{"dataset": "photos of arthropod specimens (BIOSCAN-5M)", "train_examples": 48750, "loss": "mse", "norm": "batchnorm", "activation": "elu", "blocks_per_level": 2, "block": "plain", "attention": false, "init": "orthogonal", "momentum": 0.98, "nesterov": false, "steps": 8100, "adamw_weight_decay_other_params": 0}
Rows from block 8, named by matrix and row number. Each number is 50 + 12 x the weight over its row's rms, rounded and kept within 0 to 99. All counts start at 0. After the name is the row's rms in percent of the matrix's.
# conv: 3x3 conv (model.decb.0.0.conv.weight, 192x384x3x3), inputs 380-383, a 3x3 kernel for each
conv.3 104:53 62 52 62 69 56 49 57 54 57 50 49 50 41 46 48 44 43 52 53 43 52 54 36 57 65 50 40 41 44 42 42 51 63 62 64
conv.4 104:54 55 56 47 56 61 40 53 60 46 53 74 35 53 67 52 53 50 36 43 55 34 41 59 59 61 55 51 51 53 40 34 42 73 56 71
conv.5 097:49 60 64 46 55 50 53 49 56 37 42 51 44 54 49 49 54 37 50 38 39 37 33 36 35 39 41 47 69 51 48 61 52 38 56 58
conv.6 091:52 51 49 56 47 43 41 37 40 57 44 52 43 38 51 42 51 73 50 55 46 52 42 45 54 42 51 52 62 54 58 67 60 66 81 67
conv.7 092:48 42 40 43 46 46 35 41 50 47 58 52 55 59 63 51 61 53 42 50 52 42 49 45 47 52 45 57 58 43 58 59 48 45 55 57
conv.8 108:42 46 45 43 55 51 46 52 46 25 50 61 52 72 64 58 54 49 40 53 68 51 79 81 60 67 56 60 65 53 61 53 40 49 39 34
conv.9 108:40 40 43 49 48 41 50 47 53 41 34 45 36 47 49 46 55 46 67 65 44 56 61 55 52 56 44 43 56 56 50 53 55 58 54 41
conv.10 107:46 52 52 43 45 48 48 43 46 41 37 45 41 50 50 48 51 47 50 39 35 54 44 46 41 45 40 53 50 48 57 55 60 49 54 58
conv.11 097:52 50 50 52 54 47 50 47 46 39 41 40 49 45 44 43 47 54 41 35 44 39 41 45 54 49 54 52 53 54 59 53 46 64 59 51
conv.12 104:53 52 55 50 44 59 45 42 52 50 49 50 49 52 53 45 47 48 58 47 45 61 35 40 60 39 44 43 43 37 57 47 39 51 53 53
conv.13 107:48 55 61 46 44 53 46 48 47 58 63 54 53 41 51 39 29 47 45 47 33 53 47 19 51 44 24 51 45 41 47 48 46 55 57 65
conv.14 102:54 53 46 48 46 50 39 34 36 55 51 54 50 43 57 45 55 64 60 49 49 57 53 57 63 59 68 57 52 42 67 67 57 76 70 53
conv.15 098:37 51 52 38 44 49 48 44 43 46 61 65 45 59 57 49 56 58 56 44 52 59 51 52 59 60 65 65 56 31 46 53 30 42 59 46
conv.16 102:47 50 56 49 47 37 57 51 37 68 48 44 65 63 67 52 57 75 72 74 49 64 72 76 39 43 63 38 31 32 61 64 53 45 52 43
conv.17 092:41 51 51 48 49 54 47 55 49 56 52 46 52 57 60 58 69 64 45 56 52 47 59 69 50 52 65 37 45 52 45 50 54 46 46 45
conv.18 099:47 51 66 49 48 62 55 50 46 38 42 50 46 52 49 57 60 50 42 35 44 42 46 39 51 71 56 40 36 42 45 61 51 39 53 51
conv.19 105:46 55 56 53 50 43 47 47 46 51 45 52 61 50 56 50 63 62 61 47 53 62 52 55 56 51 64 38 41 49 37 28 45 51 54 53
conv.20 108:58 60 68 58 52 62 54 43 46 43 56 50 66 69 43 80 70 54 53 46 44 62 73 57 58 64 50 44 44 40 77 71 60 85 75 61
conv.21 095:62 38 42 63 51 42 56 55 53 39 43 58 39 41 65 40 42 55 44 61 58 37 54 56 43 47 38 45 53 66 53 53 55 40 48 51
conv.22 099:59 62 60 49 54 58 53 62 55 50 35 52 58 51 58 58 67 64 53 44 39 52 56 58 35 49 68 51 58 63 33 38 51 68 64 52
conv.23 103:46 48 58 45 49 56 46 51 54 40 57 70 46 52 68 49 55 67 51 53 65 52 50 62 57 45 40 45 39 31 54 66 64 38 41 51
conv.24 105:62 55 46 64 63 55 56 57 53 49 58 61 40 46 49 45 34 45 35 50 52 44 57 43 55 51 43 37 41 46 47 58 54 72 83 74
conv.25 095:53 49 49 53 54 55 46 50 46 41 58 60 38 45 56 38 47 47 49 43 51 52 46 57 54 49 60 42 42 40 35 47 60 37 55 64
conv.26 095:56 64 60 49 56 52 42 39 42 53 42 53 54 51 42 57 47 41 62 45 27 61 60 39 33 45 40 58 47 41 57 47 37 35 53 52
conv.27 094:46 51 55 36 48 61 39 48 50 53 48 38 59 54 39 66 50 39 43 43 40 49 40 34 56 47 46 40 34 42 52 37 41 46 36 39
conv.28 102:47 62 55 49 54 50 50 44 41 41 46 56 39 59 67 42 57 62 52 32 45 47 36 52 41 38 53 50 52 53 57 57 50 40 46 48
conv.29 098:44 50 48 60 53 48 56 54 49 47 44 44 45 49 55 32 47 53 64 44 42 49 44 49 62 52 48 46 52 57 50 49 43 67 71 47
conv.30 104:48 49 48 46 47 47 51 56 54 49 58 55 51 53 50 40 50 43 49 45 50 50 56 58 49 55 53 57 52 47 43 39 36 53 60 52
conv.31 102:57 46 38 48 40 36 46 37 35 43 50 52 47 49 46 45 56 48 64 44 47 71 50 54 50 44 43 43 39 38 52 52 45 50 45 44
conv.32 097:50 52 58 53 45 54 54 47 54 47 51 68 55 62 72 56 51 47 50 50 50 49 54 42 55 57 42 72 99 95 50 73 65 37 31 37
conv.33 107:49 42 46 57 43 28 60 58 50 61 52 49 61 43 50 55 47 51 68 68 53 58 62 59 37 36 43 67 67 62 46 42 47 54 40 36
conv.34 106:52 52 51 63 51 50 60 49 54 65 48 43 52 30 36 39 36 56 49 53 39 47 35 26 43 43 42 40 48 52 39 53 58 50 55 58
conv.35 101:40 42 49 44 42 41 46 42 43 58 48 50 40 40 48 57 56 51 44 49 43 49 59 55 43 47 57 41 49 54 58 62 63 51 50 55
conv.36 096:62 56 59 46 49 61 41 46 55 48 62 49 60 60 43 52 52 37 35 44 45 37 43 44 41 44 47 60 54 53 60 53 46 63 45 44
conv.37 093:54 55 56 56 61 59 46 48 52 78 60 29 71 61 51 57 57 54 58 56 48 50 44 51 50 43 51 57 57 58 40 44 51 60 56 42
conv.38 100:51 49 52 49 52 54 47 55 54 52 36 29 43 29 40 50 38 39 50 46 37 50 40 40 56 47 43 39 44 51 52 54 60 41 53 55
conv.39 093:42 43 47 55 50 43 62 51 44 57 53 50 47 50 43 53 60 62 40 44 46 42 47 45 45 47 52 43 55 57 43 38 22 67 66 51
conv.40 094:57 62 60 63 59 57 47 51 42 57 44 52 58 38 49 52 48 61 62 47 39 66 58 50 64 63 62 35 45 39 34 44 45 37 41 46
conv.41 103:54 55 53 49 46 42 53 49 44 40 49 44 57 50 54 35 29 38 50 59 58 54 62 55 44 38 35 63 59 63 79 62 74 49 26 51
conv.42 099:56 51 62 52 49 67 52 52 61 46 43 56 50 49 63 51 46 62 59 46 48 50 46 44 43 47 53 50 57 52 37 39 43 55 56 59
conv.43 103:55 54 50 54 55 44 53 56 49 51 54 50 58 71 63 49 57 59 54 61 61 54 55 64 58 49 63 44 37 47 40 32 29 55 62 46
conv.44 096:46 43 43 49 47 46 59 55 52 42 69 57 53 65 32 63 69 46 43 52 50 55 69 55 61 82 75 58 57 33 43 57 46 45 50 59
conv.45 105:52 61 57 54 57 65 50 46 44 45 54 50 44 58 48 49 63 44 37 39 46 39 46 44 47 60 58 53 52 46 57 66 59 59 76 71
conv.46 098:39 55 67 45 58 58 43 50 50 42 33 48 42 28 45 43 38 47 32 31 31 41 42 46 54 46 46 47 43 41 43 59 63 41 50 61
conv.47 099:47 55 48 38 46 47 42 55 47 44 40 52 47 41 63 51 41 61 28 31 50 27 28 46 38 30 44 41 48 57 50 45 53 45 36 36
conv.48 088:56 59 50 36 50 44 40 44 45 49 52 57 54 53 50 57 59 53 54 74 65 44 67 70 37 46 59 46 42 59 47 35 34 42 41 43
conv.49 108:47 51 55 52 51 58 54 49 50 51 67 69 44 59 55 41 58 56 49 42 48 47 46 50 45 50 47 58 52 45 46 44 31 58 61 45
conv.50 100:46 40 37 42 35 33 38 37 32 66 65 43 66 66 51 51 58 58 49 55 61 48 56 58 48 50 60 60 47 50 55 54 52 56 48 56
conv.51 093:59 51 51 48 56 44 47 59 61 54 32 38 48 42 56 35 35 47 69 60 55 55 48 50 53 43 42 40 43 59 33 49 69 29 37 53
conv.52 103:35 39 58 35 31 48 45 47 51 38 55 48 45 48 44 51 41 38 34 51 46 45 63 44 46 56 40 64 75 70 55 66 56 60 52 45
conv.53 095:43 43 56 43 48 52 49 47 48 51 43 52 53 50 66 56 53 66 59 50 43 71 53 48 62 49 50 69 58 71 61 50 67 45 41 55
conv.54 097:49 57 53 45 44 51 46 40 47 58 54 48 71 36 39 67 32 51 61 67 54 74 73 44 58 68 50 39 49 57 50 47 57 49 46 55
conv.55 101:59 57 52 59 61 57 58 51 54 58 56 56 54 56 56 49 55 63 62 62 68 61 46 60 49 38 42 40 36 43 43 43 42 59 69 53
conv.56 091:44 45 46 53 42 44 52 42 47 47 51 53 58 63 35 49 58 34 52 47 47 49 59 53 37 46 42 53 68 45 49 63 31 50 60 34
conv.57 100:46 41 29 54 55 43 52 56 53 38 64 75 51 73 67 59 49 43 32 41 73 48 55 72 66 61 46 58 54 58 60 41 38 60 43 47
conv.58 099:49 51 51 55 49 45 55 50 43 73 64 66 88 75 64 64 53 55 66 76 59 74 79 50 61 49 46 48 57 53 40 58 51 46 40 35
conv.59 101:58 57 60 56 61 58 46 44 53 49 44 35 56 49 40 64 72 45 56 55 38 63 66 58 60 58 65 31 31 36 82 71 57 61 60 60
conv.60 110:54 50 55 54 59 64 55 59 55 53 45 53 44 51 54 43 45 47 46 35 39 37 31 31 57 45 38 62 66 68 52 50 55 62 65 56
conv.61 096:51 62 62 45 57 52 42 57 48 76 64 56 74 61 59 69 55 49 56 59 51 68 65 60 53 36 31 51 46 54 71 60 65 44 45 55
conv.62 103:39 40 46 38 38 45 47 43 51 55 58 51 56 46 45 48 41 41 58 70 62 49 47 41 60 69 54 91 64 40 58 56 34 49 62 55
conv.63 102:45 54 65 46 48 53 56 56 46 48 27 59 43 39 73 47 50 60 62 43 44 59 49 45 53 55 55 56 76 71 42 68 68 35 50 55
conv.64 098:45 44 36 55 49 43 62 59 54 60 75 62 52 64 43 44 56 45 56 63 72 47 41 49 52 40 59 59 68 43 50 45 34 57 68 56
conv.65 098:45 51 56 54 58 57 48 45 45 32 51 56 28 34 55 46 38 56 36 46 38 41 36 38 53 52 49 47 38 50 45 44 53 59 72 78
conv.66 108:46 46 39 54 56 38 56 61 56 50 70 51 48 54 43 45 48 42 54 68 68 56 52 56 48 28 39 50 51 46 51 49 41 69 63 51
conv.67 104:53 58 55 41 55 61 42 34 40 58 49 51 51 44 46 47 41 46 28 33 42 45 36 32 48 42 41 46 46 44 59 60 60 53 47 56
conv.68 105:53 61 48 47 57 54 41 44 49 33 63 65 40 74 71 48 69 58 60 47 63 66 55 67 56 56 45 53 60 33 87 98 47 62 77 35
conv.69 094:47 34 36 56 45 47 37 40 43 46 46 47 55 38 48 38 37 59 68 61 41 60 57 37 39 42 49 50 46 50 44 44 44 36 39 51
conv.70 103:54 54 52 46 45 51 42 45 46 36 45 52 49 41 39 47 33 52 53 54 53 61 71 46 57 63 43 44 50 56 54 50 54 46 39 51
conv.71 100:45 43 56 52 48 61 52 47 48 56 42 44 59 49 46 73 55 40 34 46 36 46 62 47 52 71 55 53 43 40 52 53 57 45 48 64
conv.72 103:47 46 42 52 58 48 52 44 49 56 63 67 51 49 61 48 41 51 45 34 40 60 38 36 70 42 37 57 53 48 48 46 41 43 44 38
conv.73 109:50 50 65 47 53 62 34 35 44 46 52 44 45 62 47 68 73 58 50 56 48 55 66 63 55 71 60 47 37 34 96 87 60 87 85 62
conv.74 096:46 31 48 49 28 48 51 40 43 59 46 31 58 55 43 61 57 54 52 61 42 38 60 57 20 38 56 56 47 62 51 36 53 67 56 68
conv.75 106:56 54 56 57 60 58 57 55 52 50 46 49 46 44 50 57 49 49 45 40 45 56 47 51 55 51 53 58 50 49 71 67 54 50 54 42
conv.76 096:53 47 41 59 50 42 60 52 50 38 46 54 41 55 54 49 60 52 51 39 45 46 37 46 44 37 42 49 54 57 68 65 60 59 49 41
conv.77 113:48 42 49 36 31 43 50 46 53 62 55 36 56 53 33 38 42 35 67 79 64 51 46 40 40 36 47 99 82 61 71 53 42 37 32 38
conv.78 102:47 47 50 32 45 42 41 40 44 60 54 38 48 50 39 51 49 51 39 57 60 51 55 59 47 45 50 48 40 45 50 46 55 47 50 46
conv.79 109:50 53 48 47 55 49 45 46 43 30 37 37 38 40 39 41 34 43 52 45 49 51 39 40 47 41 29 49 49 47 48 47 50 46 48 52
conv.80 095:51 53 51 52 53 69 48 44 50 40 38 40 67 44 42 65 50 48 39 31 43 58 54 48 66 61 52 32 29 20 42 51 54 50 61 62
conv.81 101:41 55 58 35 47 45 46 49 52 40 38 54 47 52 62 49 51 51 55 45 49 63 52 48 61 44 48 54 54 59 43 48 59 42 43 48
conv.82 091:53 58 56 49 59 59 45 59 54 45 67 61 48 76 45 42 57 40 53 58 73 46 53 64 58 54 53 58 57 54 48 34 43 53 40 43
conv.83 096:50 46 58 43 44 50 51 49 52 47 61 55 46 45 49 63 55 47 65 54 54 67 57 45 71 71 67 74 75 58 48 67 65 40 54 65
conv.84 108:50 47 48 51 46 49 50 57 57 57 50 46 46 35 41 45 44 49 56 46 46 54 42 34 48 41 34 57 58 60 62 63 63 59 46 49
conv.85 101:55 53 50 52 53 48 52 48 44 50 43 43 39 47 63 38 56 71 50 52 39 44 43 51 33 43 59 47 46 51 55 64 55 50 64 52
conv.86 092:40 47 49 38 38 48 50 42 53 40 59 59 47 68 72 56 74 65 65 45 57 66 57 60 74 70 74 65 60 47 46 46 24 74 66 48
conv.87 091:48 45 48 46 37 43 57 44 43 50 40 45 60 52 45 51 43 37 38 39 29 56 60 54 51 47 51 46 42 34 57 48 44 50 53 52
conv.88 091:53 49 49 60 53 53 58 56 60 63 51 55 58 46 54 57 45 47 42 46 35 37 41 25 25 35 29 35 47 52 45 47 46 49 46 46
conv.89 095:51 52 43 56 51 40 48 53 36 52 64 54 63 64 55 46 50 59 43 67 63 38 61 59 47 43 58 58 62 63 51 55 67 57 51 55
conv.90 097:53 54 56 54 55 54 57 58 61 65 53 48 60 50 57 59 53 47 49 48 56 56 54 59 67 63 61 50 52 48 69 54 45 63 54 37
conv.91 112:45 50 59 46 51 57 46 51 54 55 44 46 46 35 44 48 38 41 44 36 32 49 28 35 44 34 42 57 39 40 57 53 61 57 57 68
conv.92 096:51 54 54 45 48 51 43 41 50 51 45 40 45 31 35 44 37 32 51 40 35 44 38 44 52 52 62 52 43 49 56 37 34 71 65 55
conv.93 091:63 71 57 59 73 60 60 63 61 43 65 44 32 59 45 42 48 25 43 49 71 44 47 53 51 42 41 32 38 48 55 68 56 57 63 47
conv.94 091:54 47 47 47 42 52 53 43 46 38 49 56 57 44 46 55 59 43 60 58 50 54 59 44 58 62 56 31 33 34 60 53 53 44 33 49
conv.95 098:54 51 59 48 43 48 46 35 47 36 50 70 52 58 67 60 53 46 61 56 65 72 65 64 71 61 51 56 61 58 68 71 66 49 44 44
conv.96 094:44 51 50 49 50 46 51 57 43 45 46 57 48 54 61 43 55 60 41 42 50 51 58 69 43 47 58 67 47 52 68 53 52 52 54 56
conv.97 104:44 44 50 45 51 49 51 54 50 55 56 50 42 53 55 38 52 47 39 39 45 48 26 38 48 33 52 48 49 36 53 50 39 46 40 28
conv.98 097:45 48 66 44 58 63 39 41 44 61 44 47 60 40 27 62 57 37 56 38 30 66 51 29 67 58 46 53 54 53 39 37 37 61 45 47
conv.99 099:58 49 51 57 51 53 54 55 48 55 34 50 50 39 70 48 48 70 54 70 53 46 63 62 43 56 60 49 54 57 60 68 74 48 62 64
conv.100 098:42 53 62 39 47 52 53 51 47 48 38 53 53 57 60 68 65 61 70 57 49 80 77 65 82 96 70 34 55 68 38 58 75 54 61 66
conv.101 092:57 48 49 54 43 43 54 46 48 51 59 49 64 62 56 67 66 49 38 41 37 47 55 51 42 55 55 54 61 74 44 50 50 50 35 44
conv.102 099:57 49 47 46 42 47 47 35 36 55 57 50 62 54 49 58 58 49 52 51 48 63 53 43 63 56 52 51 43 37 51 51 39 46 55 53
conv.103 110:44 61 60 46 54 58 48 48 60 55 39 48 49 36 47 46 41 45 62 64 58 46 54 47 42 55 48 47 52 53 40 54 57 45 49 43
conv.104 103:54 54 55 48 52 62 48 40 55 55 44 37 56 48 46 57 61 49 53 52 43 54 59 60 40 48 51 59 46 47 66 46 54 46 45 44
conv.105 100:55 55 54 51 45 41 47 48 45 45 36 50 54 51 55 48 56 59 43 55 44 45 58 70 42 59 85 48 47 64 57 57 71 59 48 52
conv.106 096:52 53 43 52 60 63 46 59 69 31 44 49 38 49 54 48 43 36 45 45 53 50 52 48 47 47 40 47 51 47 42 52 40 42 51 48
conv.107 109:47 51 54 51 66 69 58 58 62 38 41 49 56 48 43 68 63 49 56 41 45 51 41 39 55 69 54 52 38 41 39 35 36 48 43 53
conv.108 106:62 69 54 51 58 59 47 54 53 55 48 44 56 40 48 53 42 57 44 49 46 56 51 50 58 51 58 61 59 63 53 62 64 41 54 59
conv.109 099:48 39 43 62 42 38 66 46 32 44 54 52 48 59 52 57 67 49 50 49 53 37 46 55 40 53 63 42 48 56 25 41 59 35 43 51
conv.110 099:50 40 52 51 46 49 54 43 44 41 36 42 49 47 54 53 55 54 49 48 43 55 60 50 42 44 43 39 42 61 56 57 71 47 41 51
conv.111 094:58 63 65 52 57 55 49 53 49 61 53 40 71 56 41 64 44 32 49 61 46 43 52 41 54 52 41 56 46 52 63 45 43 56 37 27
conv.112 105:51 46 45 49 52 52 58 54 57 41 52 65 49 48 61 51 43 53 41 45 44 55 58 45 46 64 59 42 48 56 34 37 41 36 42 39
conv.113 100:52 65 63 46 70 70 43 49 60 42 51 53 45 52 44 61 53 48 37 47 51 53 47 50 58 48 42 43 41 43 56 54 41 43 60 45
conv.114 095:56 49 38 53 51 34 49 52 31 30 35 39 24 52 50 28 72 42 49 43 58 41 47 59 47 58 79 39 35 44 42 41 27 82 66 27
conv.115 090:61 59 62 64 64 48 54 49 45 62 64 51 47 56 51 31 53 67 43 46 44 47 36 53 47 37 47 51 43 38 58 55 56 50 41 43
conv.116 099:48 53 53 57 60 55 50 49 43 45 64 58 50 63 55 47 47 42 53 59 58 52 50 33 58 45 32 54 48 50 52 51 48 69 74 68
conv.117 098:55 57 53 51 60 50 57 58 44 47 52 49 47 51 45 36 46 50 44 58 66 32 51 80 28 46 71 56 57 44 38 43 48 53 62 63
conv.118 100:57 51 48 53 58 57 45 53 59 40 40 49 53 45 31 63 71 40 50 44 47 66 64 62 58 61 67 42 49 43 58 60 53 69 63 48
conv.119 103:46 45 52 56 55 57 56 55 47 50 42 51 44 42 62 48 47 65 67 52 42 49 43 49 34 50 76 50 47 60 46 60 62 43 49 65
conv.120 098:40 41 53 34 40 51 32 39 54 48 53 61 46 43 55 57 50 59 56 54 44 68 64 53 57 58 47 29 45 42 49 57 51 44 49 53
conv.121 095:50 54 52 43 39 38 48 46 52 39 49 44 41 44 43 41 51 50 48 35 31 41 36 38 36 43 45 50 49 46 67 46 30 60 52 38
conv.122 105:53 52 46 50 55 51 53 61 59 45 45 44 39 42 47 46 37 44 46 52 56 42 53 56 55 67 65 53 49 71 55 46 54 60 47 50
conv.123 097:48 47 41 46 42 39 49 46 43 40 48 42 41 58 49 54 68 63 46 51 52 46 49 52 53 40 50 48 54 38 54 50 42 47 47 33
conv.124 097:46 51 57 43 57 56 51 54 48 61 71 65 62 52 54 59 41 52 46 52 54 58 59 51 52 43 46 51 47 42 39 35 38 42 40 47
conv.125 097:56 48 42 57 60 44 43 53 52 59 71 44 69 72 59 59 55 49 55 65 73 48 47 59 45 42 53 60 50 49 61 47 46 51 50 57
conv.126 099:34 45 49 33 40 48 50 39 46 60 46 45 52 48 57 48 43 52 70 54 31 55 55 42 44 75 68 50 39 42 50 39 41 73 59 62
conv.127 103:44 55 47 40 46 47 47 47 59 44 40 54 41 34 54 48 41 48 40 29 45 47 27 41 56 46 55 69 80 79 51 70 61 43 40 34
conv.128 108:61 54 48 55 64 57 50 63 46 49 59 51 48 52 46 42 42 46 46 47 50 44 40 40 42 48 50 47 36 38 36 45 49 51 59 57
conv.129 103:66 61 54 56 60 65 53 60 64 47 55 52 47 57 45 37 48 48 42 40 44 43 40 46 42 37 47 64 48 36 78 54 33 60 44 35
conv.130 100:61 50 43 78 68 53 61 67 59 60 61 49 51 63 43 42 48 49 48 65 66 35 41 60 35 33 58 53 60 56 46 48 61 53 50 54
conv.131 104:49 44 42 56 44 35 54 56 44 53 59 79 50 54 54 43 47 46 54 58 58 45 59 58 41 48 60 60 68 63 51 50 65 57 47 55
conv.132 105:44 38 44 48 46 48 50 50 53 51 41 51 59 47 50 57 45 37 63 63 52 57 64 56 46 36 27 46 53 56 47 57 53 44 54 53
conv.133 110:53 61 38 43 42 32 39 43 40 31 45 41 41 46 44 36 47 54 51 46 46 55 38 44 51 42 49 67 71 56 68 73 50 46 44 35
conv.134 109:43 50 51 53 57 53 59 57 60 50 46 37 49 45 37 61 48 44 30 35 31 47 38 25 63 50 32 64 52 47 65 57 57 52 54 55
conv.135 100:57 55 46 56 54 54 53 53 56 52 64 64 61 70 58 51 54 40 46 37 52 40 39 46 37 41 45 49 48 48 51 37 37 49 43 46
conv.136 103:57 52 46 65 52 49 61 50 54 57 38 42 47 34 45 51 50 52 72 53 35 58 50 44 48 52 56 49 46 59 56 57 62 60 56 65
conv.137 102:65 57 50 60 54 52 49 45 48 47 52 62 43 45 61 35 51 59 49 40 31 44 45 38 53 45 34 53 66 63 72 66 57 70 64 54
conv.138 098:62 57 51 59 61 57 54 56 50 36 52 66 44 58 56 45 50 45 53 56 64 42 53 56 33 40 50 44 56 51 37 40 42 31 43 43
conv.139 095:41 43 56 49 35 53 47 37 50 53 49 46 49 47 61 45 47 49 53 40 40 57 44 48 51 43 45 46 44 48 51 49 46 43 48 51
conv.140 107:58 58 54 66 71 61 49 67 66 51 47 50 48 42 51 45 41 48 47 50 48 36 37 42 38 42 41 47 46 41 44 42 45 55 43 49
conv.141 105:46 52 49 49 45 42 50 56 47 44 48 46 49 50 50 63 44 48 47 47 31 59 57 37 78 76 50 47 44 49 50 45 47 60 51 48
conv.142 100:54 43 38 54 53 48 48 49 58 57 62 50 58 73 41 63 78 49 53 51 57 48 51 61 58 59 62 35 40 49 42 43 48 65 40 42
conv.143 097:43 44 57 36 29 49 36 36 49 62 49 54 55 43 47 53 51 48 56 58 60 57 56 55 55 55 49 57 44 40 53 45 50 43 39 46
conv.144 103:41 46 50 40 41 49 38 51 50 49 51 41 41 48 52 36 46 50 43 38 41 43 33 45 51 33 34 55 44 40 66 61 48 43 50 45
conv.145 098:46 43 47 44 52 48 45 50 44 50 61 54 58 66 50 56 60 47 41 50 52 31 43 42 39 57 48 72 57 50 58 43 29 42 56 52
conv.146 095:53 53 44 54 49 45 56 49 49 45 53 50 54 71 52 54 77 41 49 43 66 44 58 86 33 50 67 51 54 37 78 76 53 57 44 24
conv.147 095:44 48 42 40 44 51 37 44 54 31 48 55 25 53 65 37 61 62 33 28 49 34 36 65 50 41 51 61 63 51 64 68 54 49 50 44
conv.148 101:44 43 52 50 48 38 50 52 43 59 68 68 51 65 62 54 66 59 51 53 59 46 51 69 46 61 81 47 56 60 35 40 44 66 56 47
conv.149 098:51 39 47 54 45 52 44 56 59 59 61 59 58 61 56 43 52 54 55 63 56 48 59 46 61 62 63 67 57 55 50 35 40 67 57 64
conv.150 113:55 48 43 55 54 53 52 55 59 60 57 39 57 62 42 47 46 42 56 68 69 43 34 44 43 04 11 42 43 44 47 38 41 52 42 36
conv.151 100:49 42 42 43 34 37 46 40 38 36 50 45 31 55 56 46 66 54 41 35 49 42 37 47 46 49 62 72 68 41 56 54 39 50 39 24
conv.152 090:52 44 43 56 45 31 54 49 31 55 50 41 49 46 45 48 60 61 57 70 48 51 73 70 54 76 85 45 59 65 49 65 79 71 72 68
conv.153 103:43 49 56 42 48 53 37 35 42 55 40 58 68 43 45 59 38 36 55 51 57 61 52 39 58 50 40 56 64 72 44 44 54 47 52 54
conv.154 100:47 43 38 52 38 33 46 38 44 38 60 71 46 73 68 53 74 61 49 39 57 50 47 57 53 59 53 55 62 62 45 50 49 40 35 31
conv.155 095:51 42 42 48 48 49 49 45 43 47 31 44 50 29 47 58 38 49 51 55 55 56 50 48 58 59 67 51 54 47 53 55 44 54 52 63
conv.156 096:48 59 75 56 64 67 50 47 54 44 37 43 54 41 46 63 44 37 39 51 46 52 44 45 56 48 50 42 37 53 56 50 57 53 58 57
conv.157 106:59 64 65 48 51 52 48 38 44 52 59 57 49 48 45 37 31 33 36 38 51 43 34 47 47 44 50 52 49 47 53 63 50 57 68 57
conv.158 104:53 55 54 46 48 47 47 51 46 52 53 59 68 57 57 66 49 44 45 61 61 44 60 52 46 55 35 43 57 61 51 52 51 42 42 48
conv.159 098:50 54 46 55 58 62 49 59 65 45 53 40 51 59 51 64 72 52 55 62 56 53 62 53 48 58 56 51 57 48 45 50 43 34 28 33
conv.160 096:53 37 45 66 55 51 54 53 59 63 40 54 69 69 63 58 43 35 47 62 44 44 69 58 50 64 39 35 44 72 55 38 68 70 33 56
conv.161 097:50 44 55 50 63 70 63 66 60 48 65 51 47 50 49 40 55 50 42 48 50 69 56 47 55 53 50 48 45 49 45 51 57 27 41 57
conv.162 101:42 46 36 48 44 34 54 45 30 49 50 47 51 48 37 49 46 38 53 39 47 50 44 50 38 39 52 41 44 42 47 52 44 38 45 45
conv.163 098:48 45 51 49 42 41 52 35 38 65 69 57 60 61 59 58 48 57 67 73 68 66 68 65 53 65 71 53 41 38 53 45 43 44 64 65
conv.164 088:43 42 52 48 53 53 42 49 50 54 57 50 67 67 57 65 61 50 65 61 51 67 81 69 64 84 60 55 53 54 57 42 31 74 60 45
conv.165 107:44 41 56 48 45 51 43 45 44 51 51 37 56 42 43 53 43 49 39 50 54 35 41 47 40 40 42 63 60 50 48 46 46 47 48 52
conv.166 107:58 59 53 57 54 56 56 48 50 38 33 51 39 36 50 60 56 50 40 43 46 46 43 50 40 47 53 40 41 42 50 40 46 62 55 53
conv.167 101:47 51 52 44 49 60 40 47 60 44 47 53 46 41 50 56 49 57 36 46 48 45 59 42 44 56 39 49 43 46 59 48 48 49 48 48
conv.168 097:49 57 54 46 55 63 43 48 45 42 48 70 56 46 66 67 54 60 47 44 45 44 55 54 40 58 56 58 55 48 53 63 60 41 40 42
conv.169 092:51 56 46 47 65 54 47 65 53 58 59 36 52 63 54 46 60 64 40 43 47 47 46 61 55 44 51 44 40 60 57 60 73 38 48 60
conv.170 092:41 43 43 40 44 60 45 49 69 35 40 51 40 45 54 53 51 59 52 45 53 44 43 55 59 52 47 42 49 59 33 28 37 55 64 60
conv.171 107:44 50 50 52 47 47 49 52 43 53 47 43 50 46 46 45 57 45 51 55 51 46 53 54 46 47 50 57 59 60 53 52 51 53 52 53
conv.172 101:44 48 38 43 43 31 52 58 45 44 49 67 36 55 68 39 53 59 57 58 56 57 64 72 56 52 50 46 57 64 50 54 57 52 51 45
conv.173 106:59 54 55 57 48 45 56 45 46 50 35 65 41 45 78 40 51 82 53 50 40 46 47 39 42 48 51 45 57 67 43 72 83 39 72 80
conv.174 094:47 62 52 36 61 53 32 55 59 52 63 53 49 44 49 53 49 55 51 51 50 65 41 41 67 54 55 24 37 50 49 43 55 53 51 43
conv.175 098:54 45 38 44 54 52 46 42 49 62 75 41 53 48 27 51 46 25 35 59 69 45 54 60 55 54 45 53 43 47 42 47 52 60 53 56
conv.176 111:64 63 54 58 62 54 48 52 52 48 41 50 51 42 51 37 36 52 46 59 57 31 38 43 30 23 29 52 61 56 55 60 65 56 66 59
conv.177 092:49 56 55 50 50 51 47 41 48 48 56 54 48 60 53 50 55 64 56 49 47 54 52 60 49 50 54 50 29 33 63 41 38 70 63 55
conv.178 105:40 58 57 37 55 62 46 56 57 61 56 58 48 49 53 47 64 69 45 36 47 44 37 42 44 47 58 45 45 51 42 46 56 86 92 85